Weights of a small contrastive audio-text model: 149.4 epochs.
Rows from block 2 of the audio encoder of a small contrastive audio-text model, named by matrix and row number. Rows with one number belong to one neuron. Each number is 128 + 24 x the weight over its row's rms, rounded and kept within 0 to 255. All counts start at 0. Numbers have three digits each.
After each neuron's rows are labels from the 100 clips, of 14848, where the neuron reaches its highest value: "lies over" is the class under the peak; "strongest on" is what is common among them. Only what is clearly more common there than usual is listed. The data: synthesized solo parts of chorales (CocoChorales).
# fc1: MLP up (encoder.blocks.2.mlp.fc1.weight, 768x256), inputs 128-255
# fc2: MLP down (encoder.blocks.2.mlp.fc2.weight, 256x768, transposed), outputs 128-255

fc1.369:110110127139134099098136139129141125133117104133105109173132164123114122102112148125152095124133148102125182150125133169060181146148119112081150122120122143153104123119138136182156180152136144112174127127130145118116149134121123114111064129100150133135125121116103104123155153128101128117157114111083120134135122055123091122129124128093150105173141129118163164148185156148134100142165
fc2.369:140159123160147136123107118131100171140102137185101075094169129119080140125158096159138150125172150107191151159142128144132138131126108148117134135124107133131092155134108131158129144147167105100117080083112137086162120103149149124152137107092094112102115119078112099079139105123117087104139122158148102106143148138119108091172114165109122108116091135078138104102128144104110105124115
lies over: A#4
strongest on: trumpet; note C5; note A#4; note D5

fc1.342:127134131143138134113158096098106128144097164145143139129108152153117094137107130137146183163114112149154115108084140175126148151138087147096122130093139121138112084090166147134103150108134168168128165106147120116092145124133167104146122138112151156125085137144107104136089109146102122133140125131141068115155146109094135138131122145092096155136125131144119163132139087164183134096151
fc2.342:147103108162133108115121142121128138142088123132100149112134105161123146127093139155152098122173125152113118127088101110141131145152142116122133172156158148104158144115127130116130113146125104122122097125158110109133150124096113139127116187140136116086144112148169114144151178142082163119130119142125155095094145094112141108127183128157119087117145129093141103116104137137120143149141
lies over: D5
strongest on: flute; note D#5; note D5; note F5

fc1.398:113123126138186133142115124137142129146113137152134146112159176127173140144120145142094143133126093115145121155159179126174135133169114105134112145168132097153113109135142120153112158100126140130153161169113135064149171159127136102076081121132139120112162150122114118090134125158137107128102126128109150129141121102148117102133150082163106077134098135138121112128121106132163179092092
fc2.398:121136166103105106138129144136117165178132162098154119156129139146148127118121107089108104089110119110126145121111171139156120125108132155157149106086118090144098112064096152157109139123173123131103137174152187149110123130135129116117101138126134118087115112172114123101141122108112102131109143150151073115146107125114134138129089125106120117140092106127114107104121070103103105104122
lies over: C5
strongest on: note C5; note D5

fc1.294:143142116180101119124143138172117153143132143122154156149131183131126127103130173107168121106090161130135130085151170118095121121156113145112150064167138141157122081130144099103113109138134097155124149150120155132095111085119159134161109157141155143147151135128128119107114158137121098148122115147115167082106133140166084158133133136105146160116089093125153159148101114122127148113148
fc2.294:160119138113133127104105133104176097078109118150093105096097097127103139104129113147149131108177136157161152137105133133150126125073106130119108123135141128148111127103142143108158137133127109128152111172124132121137131143111131128119096113142095115138095111163115093109104103079146128134083114177169093108110111112104189127143126094149118166131144113133098124148164097167084126117117
lies over: D3; D5
strongest on: note D3; note A3; bassoon; note D5

fc1.732:105106096160120094143112142106122130122121111135166120122134132155067147104181107085128134100137147127094165199131141133103126109117105188110142141151104089072107162085120118132151098090152126154126154109194134101133155130139126152105166142144150141129139139118135140102131136159139121144139156113129150102125127133118116165133109103104138126166138139117127142152096144108117113161117
fc2.732:106135134108171171082108111092109142126127144126099141091149119087168135124144109183093105159067097114104130095093133126097159176119133123107146135141123144105148115136139134102099117184104158155124113107153147157127150150147101100127079140120149108111144135117121125181139119111140153121102104137120154105121126074105127114158145162151108144104155106145178133131124083147155087143109
lies over: C#3
strongest on: cello; note C#3

fc1.684:116122152136146143159140149169101114125091162163144144181113165163166120125134133157133118141134121171124123083131174140113136095162102104130128099164105136134132151101110130115136117138128085137152091150147148123143108163118148136149158148084142128083092086123146152141135106142151108131099124115093132150143110091127130119135082144167139137148103105167171135089141125076125156137119
fc2.684:101139062126177132134123102099141159131141132127094150107120128120119121143127166078159133107133159134121157143113098142138134148133118170146146109061137167117149108187155157115133097106131135097153140159146126088146135121118094117162136121105137115172130099096129101114107135111121133147098108130141146130125141148145146183113149093105113075145089154112100176181150133140198140123084
lies over: B4
strongest on: note B4; horn; flute

fc1.111:109142123140107150122157148093095125089107100103101149111120089120145186127167164107100099128124120098081170114089152150154154143108124155175150130140129156113138141136101119136153114139110103154127110071132164134116132124123087198132127110138127160074143137136096110141098161112157099143138138187120115142144122076121147160103129101108102108132130117119110161125131122169131135126166
fc2.111:098132139125163100085116127113132174125131181125127105123125107117116156104089167152116110129157087125155137103100122088126139157127146137135164144104101126104122121164107107129118152130121136098126140172130133110155130141165129104136130129111109132136108151159140101126161103183130132111135119129116106082125181157133125166100130102148157107114146132178158112129110095180101129180075
lies over: E3; B2
strongest on: note E3; note B3; note F#3; note B2

fc1.535:180106119158148119156162114138128122118138141143114144126136135140111063124175129135120163101090111124148127154116118161182152151105110101111087111083128115148124130136146106119147105118130129070163138137111156144113167095130098158084171145116135094140091142125133159084119127126165143110161086066167126120156166096168146147151144132127111138152083153141151127128132114156119123116127
fc2.535:107142158120079129110123130156099117176120124157098124143169153172130155109132097158125128154144112163169096112123116095142091108141189146165150115139131117108148129089103133113130149111111116143100115098145146096131120155116145118184107140160117137120149139169126089201166173119137097112109194151128164193131115118096117106116131121181096125078131079142145134151140085161101148138139
lies over: G3
strongest on: note G3; cello; note A3; bassoon

fc1.28:120121144106123138089101113149091155100116123147128095131146068149132075143157092112160174089171159100111139133109096101145128128168144140124114131120136125140098148122115114084129165125121102105142129100127164085116170097132125161128124129135128103125100151129155089127112178056153128081105129114160087127129111132137148060108137143098059126087136130136143102123135139158104182149090
fc2.28:126129134126178141140139136105110173143122101101140128105085109139116178096130122135122158157117155158126143174115130136152162142149135140141104122151155104144170141121121141144106098120122131180117176114089119113125114138105114117113109192142141145127138111163141135122121152092076096137144131176147105132090121151137093112137115154122132138124130130122144141131151145125118156132132
lies over: G3
strongest on: note G3; tuba; note A3

fc1.195:118109086080162140096119118105121134074086116181095120124116102138146161135149125102123139168153147153102125079141131125103194137095158136134134124141139113127125106142101140133151150141122152136135111134130113119108115120101114119158138154118166093126149141095108156142157190158134122130120099140157099115123138106141142113161129128108123126123106196116145104122135082132167131126109
fc2.195:112106135158120115134130120118133132136125135117107125137168163122134125135147096130124099132106141092198128166111100080111081169160154130098107098127124152134121150133116159142099117117136105095139118106099146112160156121159174161158125126147070114147119123094169077126112098128129091097133185149124102102074151152138092141125142108159121119136080135129096113135148161120108133144126
lies over: B4; F5
strongest on: note B4; trumpet; note F5; note D5

fc1.174:139142079136142081129120150144109118106145111143111137124120138083117111133105119116102144167130096172143146122134112091141093135137098142123158147128108156134193095114132141096118109145134146108172121114135170130135152120123129134099149069111129148135115106125135138100079123142112135116133078107145133162139167066125149136132159145150144178154113097143101102104147135150159110106111
fc2.174:142173135129140147149128093138131107125078147152158141176135082144109144118161145154154107141137112088127158095146136112139142134119113140141126133130144138098112134130122128133163134159123175108082131154157115123137079119103157141157132162125118098174103127185164143116086118102155132151127130149105119130111114109088108172123114133117137114121151118164108103125108116094104172118132
lies over: D5; F#3
strongest on: note D5; bassoon; note D4; note F#3

fc1.7:131156130175170108131147127115091090147129132150074127124138121090113155092097136101142118131128107125100125133161081117136144128133148160126158112163129145081120135103128120116124154106107112138143147107109112115107139091111127104157111088141088106093112156181130110130150098148114108140140122108115141142185140126145148130124164118140136139120168153109160119130154187163129119115134
fc2.7:109096116118125149143096079113108127180142121148165109099109075201130106119125122175135126146130134129125143137164167103103112109143111118117149130111162113123121143164128117177122142186108147070147132134174145136136121125145103122160125158155149153148107140160130161113141142129163126147133134108153110155148145132113115134119115133141170084144121148143114139135109099153115150139123
lies over: D5
strongest on: note D5; flute; note C5; horn

fc1.676:162110110162152094159096129123113153116135134128124139082139083118127111107159145162149089153096135110151103148170097114116135127145097063113130152156139148117125124132097136030116110138123118162099131139140099120120130093152126128117129113154128143167089108128103106138100129115109131129137156162114169139124149140166138145107167132112119145127137124158115149112166104138140131116153
fc2.676:129131137122106118122095153098151163130109135121100171127136173164109141078140141146114137155106083110128141088157082147130139134116129119108167104118141128115124113139153153098154158131131125106103143133143127117141127135133164185151175142082134115142150123144127120135147086137133129053150129113138094099113108169106179140116128150139091124137148124100137094157150110136124123143142
lies over: D5; D4
strongest on: note D5

fc1.650:184114158111145135127129132188126111094123132160164142151136107117130128140144164168089122177113102118141139098112130100086096169129119132159132095128132092176129125150129125107148155071132151154181116131131151106095162160134119122107119144127152129118117067101089119143113131131101103134145145147137142118137121138128131138133117126073159146129185136114140157130163145108149083125117
fc2.650:105129102118135144109120106141171118100159117146160144131078130143116156095167115101145111113147153154114142145154106142152133109119131100126083111101119112166141146115117138142103122133133144084096135108145164151154127111103108150141129174087095128132092104125153129139110230146131202150160125135136079103091138114097172119116108126165108141139093178115120101124097114141146149105140
lies over: C5
strongest on: note C5; horn; note C#5; note A#4

fc1.79:136148120144100146104146120136161111141112103135127102105125135131129128130109089133159142140167129121115129130117156131123152137114102113113139092117104118154147096158159109127124120125155137160106152151110156105130162167158119118099157091155130160150121151206123137161104146110165098116106131142150074130141115098090157123145157115149107130153135137118102111096125104123105103173155
fc2.79:082117161144127120095169135111127126103149140137131113107098120080136113142101147136136131107143125132133197118064106114144154121144146066138159114070142111173148116116100140152114099120148098134144128129136112144130181100121144159145130118082141114118130160091118112154094120155169185112139125113139116087082140128131092099104128148124125170136094145101114122156121130140116062103138
lies over: E3
strongest on: note E3; note B3; note G#3; tuba

fc1.123:117139110148079118129106114111125125146083107159156134132141127109135157116120147114169177091119109134120110133110107117115137125114148160081132094162118159156122096122141146092145087139059110170168131143158091133117161103146108146150144128155149134129128135109165106118118132122168171142143062114143124124116131129101060154139126146133111162132086136118105119112186100139115151115146
fc2.123:166067121144134180160131124194110134157112117097135121108116122147173131131151108137108101124103109098137132162151148157148155111122120153092134087122132136121134124121141113106131122130144144129098167066123139124127142161136134145127106113116095158120102122195115162151128111155157127054122116083104105152103114109128107088135140148122135083131128113124147128139159119076133110198124
lies over: D3
strongest on: note D3; note A3; cello; bassoon

fc1.401:101128103111128168116139124185150141082137112125156135115152144123133178133141114131122116139120105094133156076129132095148174129103119150110142154130110105116140068159143109114150129132117146159071101108110182104148184111112141104159126088119124103115118122120095114126146208096125159112149151146091131133126153147118117146135090155143116106123172131140164105119137116130138129193117
fc2.401:158121134087142123084099112148160103120115124127142166123171114124135167127107151169100120102107066094143136152103151113094119134129157118141145124119112126095151159128131084110146135134129117100154169132137147109122132106168096115107156131111107145158088117133146143096175141145103106148117154091147167159120140131148151119138119114163100138159134150152171143121129092140142176107110
lies over: E3
strongest on: note E3; bassoon; note F#3; note A3

fc1.461:150110161103092130109135131130096147095115111143122099168139161126150100165153121144126137135163094161143092198138141119115130118113108114107098117111147116125109121125137133175163149120169106130068119132113156130141127148140128169136117184088128135128147153118100121127162107121110113123134172083140073151116098123114109104152122122125124131123122138145160123100114072190115143145090
fc2.461:085090139144105129131155127125132136132127125134137113089157124122139128103153131156133121113120165097159089152136111144148081141124138144130140118114166123142106136141150111098155153099144111127155074124102145131145092156173138121137146151152164115109129109118108094081158136136112076122091144137097133094161134115121081133172108131128149155118092149140097138094154157192171138140122
lies over: G3
strongest on: note G3; tuba; note F3; note A#3

fc1.721:101066116179158108141145101136142149124114093160119115171160166164137147156121139116081172143119129104131161116118133128110129131098153181096139143127086146130134136104126090139115146093128142157096125108143145109125149123138135156120104140114197118141138169138077133083146128125079136131163117075123118116143145129087134103142137142107139114131119119160180131130134093119109074058094
fc2.721:156082155123157112129142127108130137134140158079121145075144104104084158090175119121119125125096108127102120129142158098087115128133124082126113118100180100100133140141129167115159142103196127148111162137096089108121132153140157115128137080126105110163137126101163115087142074098143143114134140125127127119101164151100121136142102092121150108158124120120102131146124098109100132159136
lies over: B4; F#3
strongest on: horn; note B4; note F#3; bassoon

fc1.149:142126136166119140120088121167123133089123162125138145119123104129107129170118109145150173095121120159125125159136171091100107165191121146191148133108122126136123142166105146109118155142137130122104123172125086157149180110122161129110148088183140133121150158161093141132137168130136103101140138143138120159092138119095117147139127099124148122121073136137139151142116099160104136118125
fc2.149:155143105095143128124136139156110144107138130125108113091132113099131132096108169208133135136140135147073119156135107123154158124150157145122145151128148069140085127106101099115105148134125114127124118100098125194128121163146116146152106153121147095114130136126069129134100128080138138151131124167128127147157132152111122081098137166082123144122146109149116114089130125146104122135147
lies over: G3; G5
strongest on: note G3; note G5; double bass

fc1.365:151098146073075125113109121129129141106140123145166130136098139139150158104134128144158131072131119143130107102145151085118175148108112106134173126099121127088148061113118129119116179129145114156138127153178146099139127163148154138147138122172125127117106114182116116131121158167129137111124119110141117152097137142081104135084157135109069107100132132153108103087164110133123160178126
fc2.365:137110142152134138129152126118169132152070106101107134131127129156105158189102142113078142122150162111147132152079104118177144138144131085119133106120173111156125110110147123080117105078104167136101142112161130138103143066121129139094164141081131096145169134077114146115128146151139109115126126161123131120148081139121132151157128109139135112120103141118170147139123120111163106146157
lies over: E3
strongest on: note E3; cello; bassoon; note B3

fc1.131:126090139146086136111143124144090111098097145086144108161106111108131106134134129161097166120125134192131156127125099091148099104093128138112126115122161141155110142143159109127084115126109103133129087151133151127134101114104143116111130141128146081097135119112119075092136131129125140077156172101115134149120173105176079112124154100153121155072133149118184119153113154114119156088107
fc2.131:136153144107124156168128133135151140126115141122138121140125201104096140137144126144106105146148139087158153155138156070110125136164141122124127131135175133143164137102143138123146149151143160076162132121140120155137122122136111135147143126143138163124144098084126163165122150129092142121107109147147133131108102184099120168115127129143130139132132094144109108085125121116128134148107
lies over: C5
strongest on: violin; note D5; note E5; note C5

fc1.339:088141160151145126142129115119097096142138161094183109125107115121135123109116096155115154119142168134123133131160129093126154164153179142174113136123092155124141157108135094103153126126110145097157138088137144122116157071118096124116146145148113132103117107135179144073110140083188135153163129149093155098095111129117140134120106156103126150104120091123147143145135119138110177118058
fc2.339:160127106131108124119117121202122140145106114146138119069159112116101158116129128100107136114084101147113124111118116156131161100118113153124141143138128073162134141116123141150119147152165157114113175112145091111105131170101151165139111120120147115136077136124111137147109167109100166124125151115151105102215167149154117089158146127153181130127142153112126141141130142135150112115186
lies over: C5; D3
strongest on: oboe; note C5; note D3

fc1.290:124104102150138129108112141158143111109126072133131148124097149131117157139115102133146136085136114137105123154158182156073111140156152132111105103110119164125140116120137119130148129151142142120096119079089169157127137181119145127097124112136106120125083148116099131142180126108130109120103115101119061146109141062101161158109139126136125125161168102170110186145142131115128149139115
fc2.290:113143147115135159108094163130113171137154146102116082095177119087125106139171100067075121113094110107128131126123131136137107125093183115154113125142098096117092133140164130071125148119095111107099159150115163145128121158107153128147123151105156128097143095085130123148070111130120137093159096112164152153166120138123104145118121098119129174132131111147126094123084111134142076143114
lies over: C#3
strongest on: note C#3; note G#3; cello

fc1.518:174154155125157097119131132102108115119169106183128137145118146127158128097135145108156175128114145130129136103130092155105153142102106111109172111123138107126134139123128135120120141126149119178149074123147152116131173126102135123147166127086133078095136121083131129126131104126110104071109154172166154131113141055094151201104145136098164126131157106108178127117094177142114099117129
fc2.518:118120116116114122134121085140129163151098130118101152186099158109125169142106140144137135122144133084113097114155096103116113155148113157108130138096122104102128157096130102094098139095112188140145162073117094140145067131181142147144159156143132139118105114139144152135162156144126144155138127137103097112098073161135097086166127096136132091113181145120141105108113139176128141150115
lies over: B4; C5
strongest on: note B4; note C5; horn; note C#5

fc1.519:121117132112108143101137152160072155150111141130170110158131120133153121150141103145127159137144120141127099113101117176117123127132118119139136097107121106138113144122146150110145124183123134103067098167138079139113109149156107114174085165128142141102139090139128096131110167124136169099134127126133103166129083126164097144156120118167133154155144132114110094130118119092143132138133
fc2.519:124151145155133123129162114165137122110109115120126128105121152145116123106151122123117107115153092134135139175154098093123104103143157117146144091135109135134168136104109084137135102099154142132124162050117147125113125153135159100146171161126143109112158137128116096168148146195128113188107122122107113146116144080136168135120148166115130121114129146080090110146134166114112166142135
lies over: G3
strongest on: note G3; tuba; note A3; note F3

fc1.269:110096113087165113196155130138128141161117114162138138117155179120160115118118137121156141153127099134134123149123134137121150101122139134107159147092150134133174090105139114134113131117143133156151137132104123145093141120126119133160158104133132092144087141146165133130109115169129152172112136116143171133114121144125157184166092117101126104162127087163101099123128123172114120132119
fc2.269:091129134153091106097115125096142071141156144115097145121074121157113096133172085112144117111129113138132094130111136142132173129128106091086117152134097098123110151142107131134172157127115128075148116137149127156177162186138107149123083133188095130146142125133102136141124160134137133096125138125118139115105125146098118138117115118145119136111132160114182167103154110130154114152103
lies over: A4; C#5
strongest on: violin; note A4; note C#5; note B4

fc1.297:149111114123111123115150146141099122192158156147142139177142119113105120138149132136137088111099120148122139191162135133116141115151190161119107129136120145111128110118158135130122140105089141071115170124137113162154114124081139139135163118108130150126142102151137139125074098108129103113148157151132127078163131133114104147085132100140123139132167177154150158121165121108143144141106
fc2.297:125129136128109138114156151125147125083105150134135146117152140126136093140120128155098110138132101149139131118119164162112183124143103162151112069088100098140134110112123081090099130098158140126139122120171109156127167160134113104119153151153121129119113093200129148135122108094128132119141147148137122078088157190116155109174085085149104136138101102147157135126152160098133137147131
lies over: A4
strongest on: note A4; note B4

fc1.81:126138154138147088131109128123134109118131136112120133088145080163100096142146118113099114096120094182118118118096097099096108144136124108134126124069123126114130100149160123102140162092090165159102135131106149165110137082128133170123135131165118123121128150084157115102111122102168165141147137150100143061162133099118156131142099101129102120119098169135111144137083104133113166109087
fc2.81:150145110117151159138133106117130114145145169123111116150122157078144161118106142132081123159108122155094120098157124130169133099165119126148180137132156104155149136139108134126136087136134105136128127121127072123150133137128103140142146111137135160088108106186128122123138144132097107134091147094145117125089121135137117126113156161129186134137158158178125126158137111134165127164151
lies over: A#4
strongest on: oboe; note A#4

fc1.425:144125141108125136141079119170125143105108112159152138127125078087109090158109158155077156152126134152149131152140183118140115136128094151113166134131133154103133108141181144106122140152171088109094175109068129121136122138083132112173101121118112149120113122086116117147130177138144081063124161147111152113136085127165072125107151137124121119132161164147145122129157104097103143111110
fc2.425:159140134143115194144113140117103157118127136089091109133118157130157163122140139087123119130150107130095132132144136150093175132113146123137100130153140148140126102110089163115117094101144162109170100109192088104103108110130100071143143071163139132134140104118156081140144119115131168128104105089091154129107138155105175129130100135128150157131136127113146127163112133111151130114125
lies over: B4
strongest on: note B4; clarinet; note A4; oboe

fc1.758:147124113121131077100104164123161078106110098124131113135132132127119143181146063132142154130132132144106142108127158146161105194154103154081164093108118158089161113130106107102113145132143146136106162141096093087121131093127101113134092130108160154161154146187098133092064121149087102141147132128106130153133107073102126114094113108119153163140169119117082129146130165135121068119075
fc2.758:121158082098127121131122106102097126134089185149114119104139120097140156126130150122117165140116115124121130099149137122134140119118129109083115157092116177128137123075140112107127092171138170103116108098127129146107120142134088113111139148179147150130098110116112131130147133114149129138107117091140166100138124147142164098083139121102122063141123129131135152126106128150118124153151
lies over: D5
strongest on: note D5; note C5; oboe; trumpet

fc1.646:138133127111122115103164122158130084164105174135123110136129121148133125090106123097113124109128174084073138159111145162101131161146082136118131153084085107124135127166142150113124091138163141120125135121113145084141115161138162143134186135097152127148112113143147142156149103133111166142146134124128139137131139158122169123082107135144138104092131102161099128127129077161153099141156
fc2.646:097128100086153092160180141109191188113144116139109117126103136130088185160130121130111118115094117145122149135064154108133154145097155116141124137127135129140145126124149132167155215177147134104126169136152142137125126125153123153125128094150103125094147104129147129134133170100088129105125080114109133111125069145156082156130110102132145156152098156144115134148146179109165119113082
lies over: A#4; A#3
strongest on: note A#4; note A#3; horn

fc1.215:129092121126136085126145141104154106114135121106119134131107116080134107140122067103131093145105139114123187118121164110104150109108139149128127116138105154171099132159115120138168175091151156129103124157119149166104158132160126156086117146106133108127140108140166119126165136093157150129103135152139117108145126099133135114086116124130161163147144136129117094107080086107159120088144
fc2.215:128164107133168138119094120139171133126138143142126136100126125213119159109159147105107132117164114145122133121077104138131145119141149121105119113131127109099122122121153131125132092138167123106098143099139124109141110130137069085141152120158087106108136148120094117136142176135095120124147147130127145148138127111146142135137118137110115109107129114132100142135120119134106142081128
lies over: C5
strongest on: note C5; oboe; flute; note A#4

fc1.143:140123135130161101105115129146132118154163136165140137108121142170140115122141172088141137088105133115133122121135113136155115095145118114147091123132118113156076124121149159106152130125163139117109152151143098122137137082138121134094134105139107149180065162118101124133101179154159129166185159127090165142155141077153139133098102112122143126127150116128122088150139084114149103184099
fc2.143:130141155154138104145144136133115112142146103098130133146162138157092141127164122150103108158128107137135137128114084113119153121145169135146175116164134179127155133127122106146097127125147133103146127123076160127156126118140173147143136178130142138137139112188111142127132034157129123082140117103166102141101136163116145111114162116136111090129113093154130118129156114094116150116122
lies over: D5
strongest on: note D5

fc1.108:169102105147120114091102118149126131088105118142139146120105138102078120130139117131093125117179123123093127129134150125134122121113092151130133146144131126115167114120107125138120117157126139087114134136120168121111152147096084150110148200175141123092144131131182150115156135108145160100133147117135106135180132094089124128124088091128178163142159120140164105140150134099150112102144
fc2.108:093080141119118146121123198132157179134100155110134120116138085135112148147128120175141130114063094117167136154189127134116160137106145105124122128133129123188110097146184115086145132116131133104155123147139136120153110093153142096142138094137107111136129102145114080098094160155097140141150105133126147126128071118157093100085123163141111134116112129063144135161089153154093128149162
lies over: C#3
strongest on: note C#3; note G#3; cello; note F#3

fc1.633:100144176090119147131134132143125120100133184154138107081164192143121143173123117122159130104128136171138122110139102112106101166116137125110143118181171102121122172111147140133154099114113168141146109117128098126150140126084127131139104114097150126078168135112118109139132138114119132126144147133089107122111138114111105136123105123169175112155161151155208103091131123112132136104114
fc2.633:139109116084081128102126114138152110130134119103156143143123080142129103138114157108130111151128113140103145149121127124107138112128129161113114150144097095148122164123135099157134139147181092106154126120130179111149111111122158138135113168132131137095090117107152126111139121107101091116082144139176084141095134131129164139145108123101125189131093113137173115115136137182100103107109
lies over: B4
strongest on: note B4; note A4

fc1.707:127120121154128111176149117128117147137104140087153115172123092123153138141121123145146091146127136159125121116115133089141091154150173140190131165169119138144091114104125134112161142125120099131161106164152161129113119107143123102141108122094133141118103110138110113137081132135136136172096118155124142101132094135155131111121147128110164127096123098140187126117126111108118103085133
fc2.707:122154137133156127108088119100144134158124158169120088123148149120121100097152102117150154136158105118128094095170145142099161110143156124120102123096130152183120109110152134161144150074131135120139137116126130119148120128153075148126121100094151145140161132092130140151121151108110143085159153102128116127163127114145137132189101152108132077144100150097121133084154120110067144174150
lies over: D3
strongest on: note D3; note A3; bassoon; note G3

fc1.447:125147160146110138113132094140145139113124154081138140113181159108145126109161152103128147115154140124129126139151101125131109088150118120141140173080131108146218119135134150153118129096104162077092102146114136143174152152142112139120120102141077092121135090119092115105078097127168141118109137123176155182122096099086102131138136171169127132100104089127151092099095129141090153170148
fc2.447:126118124096125146162110130151116081181160134109127135122107114073140136121100147146133140128128166063097131130076128126115159134145142115146116132152118111141074135113150059095154121099152124096129134122106120113101125113147155117144134152084153068163154115110137184124145131109136102120131149153110114093114155127167142125137151114154119098146139116108135135128157142122130138108179
lies over: G3
strongest on: note G3; bassoon; note F#3; note A3

fc1.591:147092148123119121115100154145166143110174076163173165132116091155098121131099111082163139121083169133094089114087135120116110109142106113148131123126141144126126144120115089096161125107128140124108134139136122135154105130099097122127207139089139119092086124091128104112135183134091100149132136121143088130143150100125138108109101119126129117149125158112130106142189162124110177123093
fc2.591:135168174112166128145137147126117159178081077124085108090140150132138110157135137153105112128124150116102120112133051167114112141127177145138129124117096163130126139109116169141085145150167152125104173098129128123105105155161097127112106115084154141121095112127125157135126066088169154132145137096159128146137119145111156141091130149170108122164122102151122104122168182085149127102101
lies over: B4
strongest on: note B4; violin; note C#5

fc1.217:125092140119064149109138156163082156142149141128159105117151114163123086148150156082149148113135140113178075135145162135135108126151119136121159101112151157103097108155140118145103113090115153105108087140082154115101106160146173143126124157100091131114128093111130077090133133133111136171154172100138146193085106095121109149137150155127054097136153128132151099108093112181132159152119
fc2.217:123138106098139162148164071099106151129075160147131158097162094122123133161152137113115152130104156149129119142132150121156092138147126115094128142128166103157123125107099143158155094107123090077121114137153130150113165137132191137122112171142134168158145058121137120109141134100131118100142120123116083148139144099157131153159163116167161120146134134092083140112097097124110142158152
lies over: G3
strongest on: note G3; bassoon; note A3; note C4

fc1.101:161105113100140108106117178128140114098130124089157132120155097149107140136130140108151077136115084058110115122108119109112129152111135150148139068124134140121120156144147128213119168095119165141148166132107122105117145137167139148144116131145195098130158121159155122110139085143124123092151132114097139162102115102154115102137124113133152141120164158101154113100100119127137136140107
fc2.101:098128151088123143157112106136145134171137147134185128101171157116159123108136122140154144114146140169150167169136134123165099099119143122140096153137124096143106128152100116117122134138116143081139115132130189118116149123133069128112129101131104138135095119137124170151098128140111123119170138106103098125105158080103188124154147128124153150102157086098085142114096149117108103074130
lies over: D5; C5
strongest on: note C5; note D5; note B4; horn